config.yaml
image_size: 16
levels_per_channel: 8
arch: "transformer_decoder"
width: 192
inner_norm: false
positions: "learned"
init: "trunc_normal_002"
max_steps: 25000
Rows from block 2 of a small autoregressive pixel model, named by matrix and row number. Rows with one number belong to one neuron. Each number is 128 + 32 x the weight over its row's rms, rounded and kept within 0 to 255. All counts start at 0. After the name is the row's rms in percent of the matrix's.
After each neuron's rows are labels from the 100 images, of 14976, where the neuron reaches its highest value: "responds to" is what is common among them. Only what is clearly more common there than usual is listed. The data: capsule endoscopy frames (Kvasir-Capsule).
# fc1: MLP up (model.blocks.2.mlp.fc1.weight, 1152x192), inputs 96-127
# fc2: MLP down (model.blocks.2.mlp.fc2.weight, 192x1152, transposed), outputs 96-127

fc1.38 106 [146 160 139 167 141 159 143 148 135 102  74 148 129  87 130 178 136  52 203  85 136  98 161 128 128  91 100  63  35 122 125 200]
fc2.38 083 [130 106 114 132 120 100  83 127 118 171  42 112 136 121 145 113 125 127  93 147 143 122 107 122 227 155 149  78 127 119 124 109]
responds to: finding: blood fresh

fc1.311 115 [ 95 142 202 159 124 125 134 194 130 127  80  36 140  92 150 137 124 138 162 125 185 134 140 161 190 142 167 147  62 116 124 128]
fc2.311 214 [117 109 148 126 119 149 124 118 149 135 123 123 130 146 120 121 135 116 140 140 114 124 124 128 133 135 147 143 123 119 126 130]
responds to: finding: ulcer

fc1.592 094 [ 91 103  87 149 114 168  86 141 111 145  97 118 119 143 114 141 147 127 147 135 116 139 157 151 155 111 108 112 120 117 134 158]
fc2.592 157 [131 136 146 118 124 144 123 125 141 119 129 145 143 161 151  86 120 112 100 135 135 131 131 143 140 131 129 110 129 115 132 130]
responds to: finding: pylorus

fc1.743 101 [149 195 133 141 192 118  98 182  96 115 171 132  98  88 118 133 121 102 127 119 133 198 136 144 181 143  97 134 133 129 117 128]
fc2.743 083 [ 93 105  77 146 144 123 144 155 153 137 120 153 126 228 119 121 107 122 139 127 147  97 141 127 200 124 139 114 141 131 149 125]
responds to: finding: pylorus

fc1.542 110 [186  96 109  99 193 133 164  79 119 160 109 134 103 171 120 150 118 142 113 130 135 111 111  98 116 166 114 112  45 129 138 155]
fc2.542 087 [103 143 155 149 165  93 131 128 105 120 111 118  81 120 141  80 103 164 139 109 104 134 192 130 110 107 100 167 121 190 109  63]
responds to: finding: blood fresh

fc1.599 098 [ 96  75 108 178 130 172 108 126 109 165 130  90 156 140  68 141 150 115  92 130 169 122 173 186 138 120 106 189 115 160  83  98]
fc2.599 088 [134 132 162 121  73  98  97  90 122 149 120 127 150 138 144 152 116 152 132  99 143 120 140  98 103 151 114 154 145 130 158 123]
responds to: finding: reduced mucosal view

fc1.382 097 [ 83 120 121 109 126 196  76 153  50 143 135 150  99  94 150 150 141 105 123 131 157 137 144 185 171 123 140 129  51 123 136 123]
fc2.382 075 [132 108 154 119 141 123  89 147 185 115 104 151 108 216 132 110 139 103  96 121 124 115 120 162   0 138 141 148 167 114  99 123]
responds to: finding: foreign body

fc1.360 101 [132 115 127 143 111 141 152 118 116 144   0 129 104 138 127 138 169 146  90 134  75  97 159 109 105  99 116  78 136 151 106 161]
fc2.360 066 [161 111  67 148 153  78  94  90 101 136 128 143 170  74 165 158  56 179  99 144 128 122 120 119 172 140 142 167 110 119 106 115]
responds to: finding: foreign body

fc1.135 100 [163 151 175 116 125  70 159 151 106 150 116 166 120 131 118 104 127 113 117 144 140 186  89 191 141 139 149 126  91 129  96 115]
fc2.135 100 [132  85 146 169 119 105  99  87 124 137 131 133 132 159 154 130 123 102 110 122 144 139 142 108  71 108 120 129 126 150 141 158]
responds to: finding: blood fresh

fc1.222 103 [162 165 133 148 104 119 103 142 166 125 105 129 113 121 155 135 135 141 122  69 150  88 146 129 173 106 110 113 110 154 129 145]
fc2.222 102 [137 105 111 104  56 116 136 101 121 122 143 126 147 118 133 118 126 152 101 158  87 165  79 127  12 118 140 148 161 127 114 148]
responds to: finding: blood fresh; finding: pylorus

fc1.400 103 [116 150 129 118  96 141  99 126  98 156 103 101  68 121 127 106 121 131 101 142 147 169 179 143 115 151 177 199 139 172 108 131]
fc2.400 126 [120  88 138 160 123 133 138 115 126 143 161 134 137 119 120 158 156 127 129 141 117 140 104 122  94 130 145 124 135 106 142 139]
responds to: finding: reduced mucosal view

fc1.499 095 [171  82 107 140 121 158 117 102 147  97 148 155 149 152  65 201 126  95 107  71 161 156 164 122 149 159 122 152 198 104 159 113]
fc2.499 066 [123 166 123 126 135 104 103 130 112 129 122 110 175  88 122  99 153 126 139 140 183 139 100  91 118 143 144 133 112 120 142 118]
responds to: finding: ileocecal valve

fc1.213 105 [136 136 125 190 149 110 191 176 135 109 109 173  97  90 109 176 158 101 152 125 161 111 147 185 192 148 125 109 110 179 161 118]
fc2.213 114 [122 149 109 103 159 140 127 121 135 123 129 127 169 102 138 108 147  94 170 134 148 122 121 102  67 123 116 161 115 110 148 140]
responds to: finding: pylorus

fc1.667 100 [146 100 133 131 133  97 111 152  97 132 148  43 104 108 175  96 106 122 109 118 164  75 100 114 127 138 116 134 120 107  70 173]
fc2.667 071 [108 135  91 145 126  64  94 141 113 146 150 129 133  97 159 124 141 163 158 140  57 132  92 108 171  96  86 146 125 204 204 160]
responds to: finding: reduced mucosal view

fc1.178 106 [148  91 131 102 150 154 148  76 119  93 100 164  69 160 128 138 110 139 148 124 146 187 150 133 140 162 110 171 123 157 115 186]
fc2.178 113 [138 122 121  98 118 129 156 137 104  87 120 167 139 184 115 107 128 122 131  96 122  97 148 145 238 124 138 157  93 111 121  60]
responds to: finding: pylorus

fc1.120 115 [128 176 126 150 115 145 139 108 148 147  57 153 118 139 129 140 110  92 143  86  97  94 188 131 174 113 114 117 142 108 152 118]
fc2.120 094 [171 109 106 114 102 111 132 159 128 117 135 127 177 125 150  71 127 143 146 134 139  83  81 121  61 164 159 170 195 149 108 121]
responds to: finding: foreign body

fc1.132 101 [107 134 112 121 170 121  92 164 197 129 121 136 134 100  80  50 157 129 152  92 144 126 155 146 152 133 114 123 106 128 148 117]
fc2.132 079 [162 162 139 112  69 170  99 105 127 145 121  67 152 125 142 128 169 111 169 167 134  96 120 154 229 148 185 152 151 147 166 152]
responds to: finding: blood fresh

fc1.44 101 [165 155 118 158 106 138 142 141 116  97 146 142  93 126 102 108  80 127  88 149 171 120 108 100 164 132 156 112  97 131  99 195]
fc2.44 067 [128  86 186 117 150 103 118  71 149 186 129 153 143 170 113  88 131 165 114 140 155  69 109 171  82 137  83 114  94 141 119 125]
responds to: finding: pylorus

fc1.451 104 [132 151 145 129 130  86  92 213 112 138 140 115 101 150 132 149  94 107 102  63 126 147 141  97 171 143 127 158 112 174 120 163]
fc2.451 155 [133 115 112 134 122 112 105 128 112 124 114 127 115 151 133 117 116 155 136 148 128 143 131 137  99 141 127 133 122 107 132 119]
responds to: finding: foreign body

fc1.231 100 [145 153 149 153 120 158 151 206 139 169 102 129 210 130 122 126 156  95 132  76 126  92 155 122 108 118  89 152  69 127 162 219]
fc2.231 189 [130 124 119 145 127 131 128 131 112 131 126 107 119 140 138 124 110 122 118 118 130 126 132 128 101 135 110 105 120 138 140 127]
responds to: finding: foreign body

fc1.115 097 [ 56 146 150 105 128 133 109 149 128 118 178 131 107  34 130 113  63 101 134 120 142 170 106 104  84 141  86 113 135 179 109 173]
fc2.115 168 [132 129 154 138 107 130 118 117  98 149 125 120 138 155 163 123 120 145 146 124 129 153 133 136  87 153 144  96 140 120 138 135]
responds to: finding: pylorus

fc1.676 115 [137 129 172 158 129 141 158  88 145 174  65 142 132 156 106 129 154 124 209 158 196 128 157 113  98 169 127  81  81 139  68 212]
fc2.676 150 [125 129 147 109 111 141 147 134 123 137 142 114 137 144 118 100 145 145  99 124 116 122 118 120 123 142 113 100 135 116  95  98]
responds to: finding: reduced mucosal view

fc1.571 092 [134 149 171 124 110 168 135  99 116 159  78 145 164 112 118  96 167  78 109  62 131 113 126  78 153 117 135 108 112 148 147 169]
fc2.571 079 [147 178 130 141 125 163 133 132  82  98 131 136  98  75 150 139 182 140 166 128  80 109 162 164 163  98 117 138 148 112 121 139]
responds to: finding: reduced mucosal view

fc1.438 103 [ 36 112 141 126 181 128 109 195 171 106 117 151 119 127 112 104 134 151 139 122 137 119  84 102 179  67 119 155 169 156 151 151]
fc2.438 083 [150  84 161 133 155 135 204 169 131  84  67 111 141 125 107  93 109 186 109 101 140 177 130 154  87 132 117 100  92 140 114 162]
responds to: finding: pylorus

fc1.61 109 [133 141 204 104 140 112 134 123 102 105  96 108  62 102 111 156 105 169 178 121 149 108 117  93 130  99 125 102  90 137  82 204]
fc2.61 087 [152 152  85 126 125 152 125 112 100 147 119 176 136 132  81 111 177 160 135 136 130  79 142 125 255  92 103 160 129 135 111 152]
responds to: finding: reduced mucosal view

fc1.746 102 [137 122 184 153 194 117 167 128 142 168 131 106  61 140 133 113 143 112 127 139 166 197 107  92 140 117  94 119 143 122 136 133]
fc2.746 116 [102 128 121 102 131  98 138 143 128 120 127 127 105  89 156 104 121 118 147 128 129 145 160 158 105 130 132 182 129 115 105  83]
responds to: finding: ileocecal valve

fc1.657 093 [117 145 126 157 118 104 160 138 208 122 127 171 119 146 133 136  85  85 211 123 126 111 142  99 190 111 142 132 177 123 133 164]
fc2.657 082 [137 119 132 158 115 139  67 182  73 123 140 148 118 158 125 145 110 118 117 124  76 127 149 108 144 140 163 145 158 157 126 108]
responds to: finding: reduced mucosal view

fc1.611 101 [109 170 110 113 112  75 102 111 103 140  85 122 146 128 122 123 183 133 110 117 133 133 138 138 170 107  98  94 146 173 136 153]
fc2.611 070 [152 163  85 130 188 151 144 114  73 143 135 107 150 110  82  96  94 129 113 110 134  83 109 143 148 129 191  88 149 126  99 155]
responds to: finding: foreign body

fc1.688 090 [129 154  89 138 117 157  90 126 122 142 151 108 124 138  83 111 166 151 144 107 131 107  91 142  48 102 147 152 116 119 123 178]
fc2.688 071 [118  86 129 128  38 149 140 154 158  70  98 130 156 121 105  95 120 169 153 131 105  93 108 126 139 100 150  76 123 158 115 129]
responds to: finding: reduced mucosal view

fc1.603 101 [139 128 134 136 166 168 147 109 186 156  97  92 108 101 107  96 153 165 172 108 169 109 142  28 165 123 116  97 138 161  89 149]
fc2.603 084 [128 157 102 126 125 113 110  86 160 102 115 142 100  97 112 113 156 127 180 118 106 124 101 114 134 145 104 100 179 135 165 111]
responds to: finding: ulcer

fc1.79 105 [128 169 156 143 209 101 113 112 134 138 126 150 114 124 133 124  91 134 109  94 125 102  79 188 131 106  97  87 151 127  99 132]
fc2.79 091 [169 121  85 117 105 147  98 114 146 181 133 167 121  93 123  95 126 110 147 133 132 119  88 135 255 141 124 190 121  88 139 145]
responds to: finding: blood fresh

fc1.720 100 [ 98 173 144  83 119 160 117 169 132 119 117 200 121 107 141 120 163 174 119 125 115 134 126 131 175 140 120 164 108 150 117 148]
fc2.720 080 [ 87 131 112 158 181 151  85 155  95 123 115  86  97 173 133 129 152  89 153 158 130 140 161 150  84 127 147 103 123  90 147 121]
responds to: finding: pylorus

fc1.645 105 [175 139 118 128 183 166 141 155 153 181 102 118 120 110 143  98 155  89 142 109 167 140 113 131  82 105  79  75  90 155 134 125]
fc2.645 110 [ 97 125 126 147 128 111 118 124 130 104 139 118 127 131 118 143 113 145  93 112 165 126 124 126  29 112 130 156 111 112  80 125]
responds to: finding: ileocecal valve

fc1.72 091 [180  79 146 131 115 188  96 103  83 138 110 133  75 122 113 132 137 125 100  80 151 150 118 101 107 139 139 132 126 115  94 112]
fc2.72 067 [133 147 105 169 138 130 121 125 108 137 122  96 125 182 122  71 134 205 135 123 178 165 128 140 140 133  87  93 165 118 179 125]
responds to: finding: pylorus

fc1.681 110 [159 148  74 125 139 152  81 149 158 123 109 159  95 110 129 152 158 108  97 135 127 152 128 107 130 147  77 128 114  95  68 147]
fc2.681 087 [152 121 115 113 132 139 110 108 156 208 125 111  73 102 132 149 158 144 146 126 117 102 106 115  96 135 177 140 107 174 105 140]
responds to: finding: blood fresh

fc1.479 100 [ 96 125 177 167 143 148 170  92 146 146  46 141  92 150  95 113 163 153 137 151 144 166  90 134 154 156  54 108 148 136 115 143]
fc2.479 097 [125 114 106 138 165  93 139 116 170 148 130 125 130  96  97 109  85 113 105 105 150 101 132 153  85 106 150 116 149 158 110 122]
responds to: finding: reduced mucosal view