From a checkpoint of a small autoregressive pixel model: norm layernorm.
Rows from block 4 of a small autoregressive pixel model, named by matrix and row number. Rows with one number belong to one neuron. Each number is 128 + 32 x the weight over its row's rms, rounded and kept within 0 to 255. All counts start at 0. Numbers have three digits each.
After each neuron's rows are labels from the 100 images, of 14976, where the neuron reaches its highest value: "strongest on" is what is common among them. Only what is clearly more common there than usual is listed. The data: capsule endoscopy frames (Kvasir-Capsule).
# fc1: MLP up (model.blocks.4.mlp.fc1.weight, 1152x192), inputs 0-95
# fc2: MLP down (model.blocks.4.mlp.fc2.weight, 192x1152, transposed), outputs 0-95

fc1.592:136099099120166101117080114091067123128146112088110131147121155102159160106128120162154134139128105134126147140174105149145118118127177129100093104115161173142214114099195093165163131199136106206142139129136114224130153145060165123119102129097134134197078110140142104124143096093152116131
fc2.592:095124098156092166144092133116124123118099144129150106202113142128102214150135117175173124255125159161153122160126151128098105106100248111105127148134140140139115095142111119115135160124119127142122115143114100158149121167156128142109155143154127130098099119128136120105132133148136147124
strongest on: finding: blood fresh

fc1.694:107072119120129120091115139111156139131145166114085138211111080139112125126111176145121108171171106095117137103199113132146129089107123117139095181111115117102165086145121117135139117161101082128143132113173144107163090109132114087120110182065119164159126108097073158144101187081137087131
fc2.694:120157137123139156138139127121134126122161119130102084148174119125087135097098148148071153096086093130104158148100150116118100149153034154164132133125142153156103112147124136138127137131151134112140132110126139129164111134130127111083160098139111115124116107143147117102147142189127103146
strongest on: finding: ulcer

fc1.28:106115096176136097114109153108123187102174106119083154122166175112209114109119092186161115118108145153108101111110093178105145108103125044147108113155112146154185118120156134170183109156137081119160132117101148143158126134158096157050150137198128151096158124122106133112119173115148127166
fc2.28:100147132066132117115128110146123129115141125174143099150136142150094156155123143145183114255085120143127160097110069126119149147133255096120163085115113104139168121166141110125127149110142111136126101123126151128144130141087128143132147080144175134146120105110143161151185131082122150134
strongest on: finding: reduced mucosal view

fc1.689:137109128110109163145160135153152126092117192133149109163142137091154105143156123111148193124141182026200042153117118112148154147136124109166104140136063166116143100125143107110128090122098124158111101150139115122120137139106127149114112131080138125162090128163084108148103135084199111115
fc2.689:150164159154140096107069088124174143133106078159117070126115151105092159115130126157029113000124115134116182104139135122121088174156220145126121144103111165126140103095132144119150098167142102161087137109152153128146106152136105147233164131180132067149125161127078101095109147204102118129
strongest on: finding: reduced mucosal view

fc1.235:091143110198136180111101138115115154162112140087117111146064130120117137101151139143129176102132112115145149164139123129114165147122109190134074105156144146107201091137096106155118107096141155154114147033092083132081099129134065127115161135135066149110132104083113168092070134109106146128
fc2.235:145117086135137132120119101149122143100120143137118122103116139131139061137116149150000133000137120124119119137145139119143127108112084143136125146118129121138100123114154126135134121120132111109131182141122130151131129093135109147255170111134091135136157154107104147146172111124089119161
strongest on: finding: ileocecal valve

fc1.428:114076154118084137111159116157138110168111062126141132129172144121120104126115135137202143149137149125149116107128063146182144148156072098136091101071093109118140159128126159136140182193089187122071122123096071114113112166166127184098087130121105108136083076183143119149097166159182160191
fc2.428:115144140155124133128136115119131119152096181137143160085126115145050162145147126109000108000118115141150133115106127131106148106121221127138131120129111119122127124119146150118153119125145127148171129131095123105120125122142140128238150124123131099124114138128110117092154130119068141124
strongest on: finding: reduced mucosal view; finding: ileocecal valve

fc1.96:052114121128110130087087129140120120122113118126098109185102188151189088099092125125185100178160116110148156141157132097137145134103140156154078166117144165087074135106164175106172096138090109154112097094145168136142162078170154170123113132183127111131074130128186081176139110125140120118
fc2.96:132142112149113098137122124114115125134109138124122128119114100112000255142132128126146115080117142138135142116106122149136126129117253137109143115124133099131130123141150128142109095120095121113126107133115146110137113140131107128190128109101144112130128123131103137138151122140145121084
strongest on: finding: ileocecal valve

fc1.458:129127100124094075121186241124203166084091101131112127145100162196168096079127090207137161146162136107130094123101146120099065069118157138086111114132125172119131089103164179130113138138096185142131096191172108166135153111100119085154106085079120184097135053122164140149140119121119143170
fc2.458:079116111165154140124104099141073133110113166126120115139080134099165117132102174141043119000148152135125129116133097140127144112117006131145124155124133123145159154115116150151129119171164161128158124153098126101139124121110094145249120145159096129168135137144134134129154111141098113126
strongest on: finding: ulcer

fc1.741:154064090126104079085052124084167105134134114104179125121126118147120096100102120189154150172177154114155127152138143158095129144205149144123163110066163128102165136142171143130170078069118173163204085100139132171121100109078184129083110169107133117133168050041166170124153148141118168120
fc2.741:137124133114136139147107121134136113081135122133138214138129134128141132140169118138175136039125157124078143172113126094157125165094145102165134116142197121129188070173117137096105125153140183170149095101138136115131097108135139134185099140160114101183163146104147153117045129102121124113
strongest on: finding: ileocecal valve

fc1.705:093187080131175123144182172119130146202124062109160121106129087088114102112087100182163116166172096151117106082117105123134115104109178157134097105134081134121148137083151156078146100116102111144155118088151115121108133161059127128176147102112157148139140055132068141156170147114140117135
fc2.705:119139074179099102107116148155136097117154097149100154119157161167141114152107120107152169147097151103117153066092156083154202145142109159164135129149090080126097154157167144141111131123125135147089090116093102140120119129158127122106089144131106124143153110123152107158104110145133088159
strongest on: finding: blood fresh

fc1.266:042117127152072088124171099072146129105094123146105131132126187085144093121141186160184138175133099063138164161176107089152081087125116142127119128143134090144134135147182165127147098111132098163140135124156106152145147162069085132125107136095152108117107067084088104162158092110060199198
fc2.266:140099110133154087103105137121087101183138156115126109138149100100008145137170133110153114235105134115147163145127126135149170095140252143149132132115165161160121114090152119114112100102134083075110126149143137123138150146141149102054124073100153127149076115155125161124123151135108080105
strongest on: finding: blood fresh

fc1.174:123114121150129072111049098099070104186094061082107101126108097096152099084139061124154117135158153127160105164150097181119121090132065160074105109128131115117144065184170082066141129096081156126104101133198123139160113192099141120150148137156115124140129156174117135138154111146098152115
fc2.174:083145173138096125109138100133109124140110107150158109114136155132104093097126099175000099109142102128143115115122143130126119117099255129165111125126156146173164129118173121081148080109122126136140147172089157119139114131141137150246206116120130134123105171095127174159123075125169061131
strongest on: finding: blood fresh

fc1.724:068175108188150137115121160132121139103150171117083104123131175153145134079139147148140160170160062130139096123107095107115150101150156084089140158106135211110134172129127100119146120126096117167141146103149082142100159145047103077135141148108164123115088127142192124143161091150115134114
fc2.724:115125114100130089158129109134125137153106132127080135111130121119230075123121128153055127255075109147113127122163101113124144099127000126154129135127178112120153126135160124116118136130154123108113106139158147110121126110122151125121117150145133196100111125119157144164134128110153118117
strongest on: finding: blood fresh

fc1.607:142096117161159123121101129163145149102149133062142134171133115099153116089168164138133133129124176037168082146153160105097124125138138158120181168134102095145142074148072171136089150133117139107135077118133120121172129142154044171093138142132139153184102094128069137155129150086144129155
fc2.607:145139109133141139114123125143136135127136100113126119102140123128000145121118130126000135000120139128145175129135117131141145114133247129119117126130133125127123123124118127152131119114130141122128118136121139124121149129121133127255119159122141150118136125131132121114137164142124122112
strongest on: finding: ulcer

fc1.130:117162082147148142152179173084103144115091130094160156137200153166109060090122166169136162163150157134084141133121145089090154114079160174096117137077124108097143116076121156087093136038097178210143076135110133145104146145107130168164156133088114106178143147084143137133095160107102123127
fc2.130:111144116124091128139126137125117145139140148119133155168115111151216082140145126121255146171136150107102107131123118129147127146102000150118129098134117160118145095097145133137153103122137123126119120140132149122083128100116153127059127149131114145117109123153131104159114105130127134159
strongest on: finding: pylorus

fc1.645:125152126130114075163155142141179147122096160063170112137084130163148118151121142094150169076201072041182117149121139108161112168084109184124144126150151121113132105099144108083104094120055129140152095098165104180088078147136121120159145170145091100134146119113169141128153092103123149064
fc2.645:135104122139120133114112137130136138115107133116129145123140120103215021118122124148229112231131118158130127135114121173127121097108000147124109123136114138153118143157149142133129140145172115148121125137123128133121131116136131121077137135106101144127112144156107113124137095129128128141
strongest on: finding: pylorus

fc1.685:179113086155160163128053134162104149147064132124128147095102192166079074114148111143103162129199094147128143183149185152160174100136090168125055202147170098110144110086093083115120134100126075150114099156086103128072156111117107130108108157168139163145148062120079125103052103113119111126
fc2.685:107108154132211124131111141149117091124161135089104132080110149150096191147123176110043140160076109138165115126147200179125143154133060122096117110117114125148090137136128119087148107155179105124122101101094133086085163151119131085158129142128118129118133116120111092133115141098140099141
strongest on: finding: pylorus

fc1.561:144077160134108114109150178109144137124095110108176125150131121203171157088122121140118143138161190158136120170152173130144092131086082098086088159133156183097173080140155149001112121152103137103065099137093149148048082130133165184139133125150076139103134130118157124155121157108183228118
fc2.561:119148145128129164097130122109137120133148118144111093173082131167152103167104108145021153084110119119091145109134127147105123164124074149122152124093141122130107122138159155137152119141096146126105100167131146108128087147150113140160106156149112107112140110102127179140139129130143110135
strongest on: finding: reduced mucosal view

fc1.85:090111085129190145163169125182140157127154130142101179104147163124154138100092115157126193147189116120184070099113071168147123103076139130059121146091110065145123130143137186151092137147146106192141141153132107121159091106152082150089097138072126126149103127115073086139119126083104134152
fc2.85:132140130087092110119126088106137116137137126111104089115120119159194129130129139145190138255114123104128108134127121137111123109139134142158157122133131161116134109167123155138092146117108125112145134124112126106135123166153152133126137120151171147120139096114128186146121125146117104121
strongest on: finding: reduced mucosal view

fc1.71:139103092141205074059113180156155103134135085105119124121173139126128146115179145162131129109202054133144125120135139147158187096130168127124201083144150112101117123160135066137177172113103128062071108081173143147152153139099114076105136108135134139106107161100151129122106106140133147152
fc2.71:120116107158129117118122121125092146119136094136157163156125136151092165122162117150089074053105123113133182139099128115117110141118240127131145123133148087110118149106159147127140134106112128171126110122127134142110114127116075138187121116102120128100107166148115073121146095160160122165
strongest on: finding: ileocecal valve

fc1.135:144139086114161131058134141210190122114108121071114130169128139114077116087111092167162124114148137134175119087193091124097130088125114119136149152128173130161108117161151175115128135135111192154101147091121121180215146136152140083140109113132137172157168131133172133160161172165139168091
fc2.135:106128142121105103135148141127165130131173112133137139086129170145159113109123130112178154029149127137142150171103091139110109135153152150132144148120119112134086112138144128149099131121094084128133117117140144107137110098145153124138150116138140136127137127133106105121116157128139123124
strongest on: finding: reduced mucosal view

fc1.347:099094123033106125098126138132127101123107136129073160152139113131166071120165071114177180135137183092158127156073115140149156103085110160152108121128164093134126063139167127107134126149167076174118123098157081125115143128121149147083133190143152110183148101164143169130165160135142149131
fc2.347:148098163113142179145140135113124114139117149196102137142108112114120012130119114108224109223086172155114094115140109129150134121145181122132154125118087146070151087149062140127129142117093096134143155154132151103111058125118144098092136115163141106151125088115145169177119148157107119149
strongest on: finding: reduced mucosal view

fc1.391:117101121166090101058107136117161158099119151132117151117101195137162086098076129117155156120154080094135119144145095080099179114100135144078113170177122143135170167136174134048146064136158105127150144145212136193091146113094096166102111144107128123118093153051118096171079123153143154112
fc2.391:133109120160122118137161104106117129142113145125124135147113101130000255147136116134146142017147122123132118132154112111136130129153255130122129124142122117146135133130135124123123118120124132133115106126121129134123133127143110101151121135138149124115111136132114160125132139137144118111
strongest on: finding: blood fresh; finding: ileocecal valve

fc1.233:065118131165098149153109118134196143100154198113112096180107120093174140060121211140161131139127086107073174108119128125126165094133158124097141080083131150132131119177126156080152136116197129134155126094185133126196151169107086130093122128127130148095149137160102141165102156083149145188
fc2.233:157146118096123118117145154127130108126145112118091103110124168151121097112125155084094172125107134100109114137121125127152123127143255133156107138122145093144138093105123101165125113137129132132119114164108118143163144079114114107049128112117205141157152110125184102127071183168151086158
strongest on: finding: ulcer

fc1.284:123177133099127201122163094132119142134182145113159118168118096130218100099115102158160124165160050068157131087110127083176165119163127104113108198161124141123087104115131138134069101157155132101115127066120063094145114116132110158063139209130131106135160128092123166124151145141123161182
fc2.284:164083104160096113144135172172144143109112135118103156143130083161112079154111151189193127255125150122135109139103136142147099126128128115114111125101118140110161084138127066152134126152173149165148128114111130117124191096107117156000164167119161098142156104183098128161132145162089106128
strongest on: finding: ulcer

fc1.81:137139109110126120066099143166183102099082092153130142094150157125124091134151133121158094124151158134140108108116141091071166101134179169198123125136137138114207142077124121096106130150121169150127152167106127121140101072116156158135113108110110166154105172118130112198104153115085136160
fc2.81:133118159155180097106179103130126157195136099106103106121088087124042160155086107115170109075108080131135155076168118126137068149128211134107152109170133140145139148168121126148167144129126117178097128119121129151142107131126033143104129167129101115102108163146080117133142095137102123143
strongest on: finding: ileocecal valve

fc1.67:138162133154178121058136150064147153118083082123104137052098135133088112066116132115181171101088167104128138148132103125159076081162131149107118142118096208121168058095187140142209096092097108109136103146098149127141141088097155119153105124152110158169174121136204131195099136110080132113
fc2.67:171143105143102148169142117126165096094090143157170142207107123138223039154155098157075134139141090094061142088120131100132150104165036171103103158102128080166100155141156140147082144120144149128111127099142161121118131161172100195190141142099088138079082163053118122141129109111132069087
strongest on: finding: ileocecal valve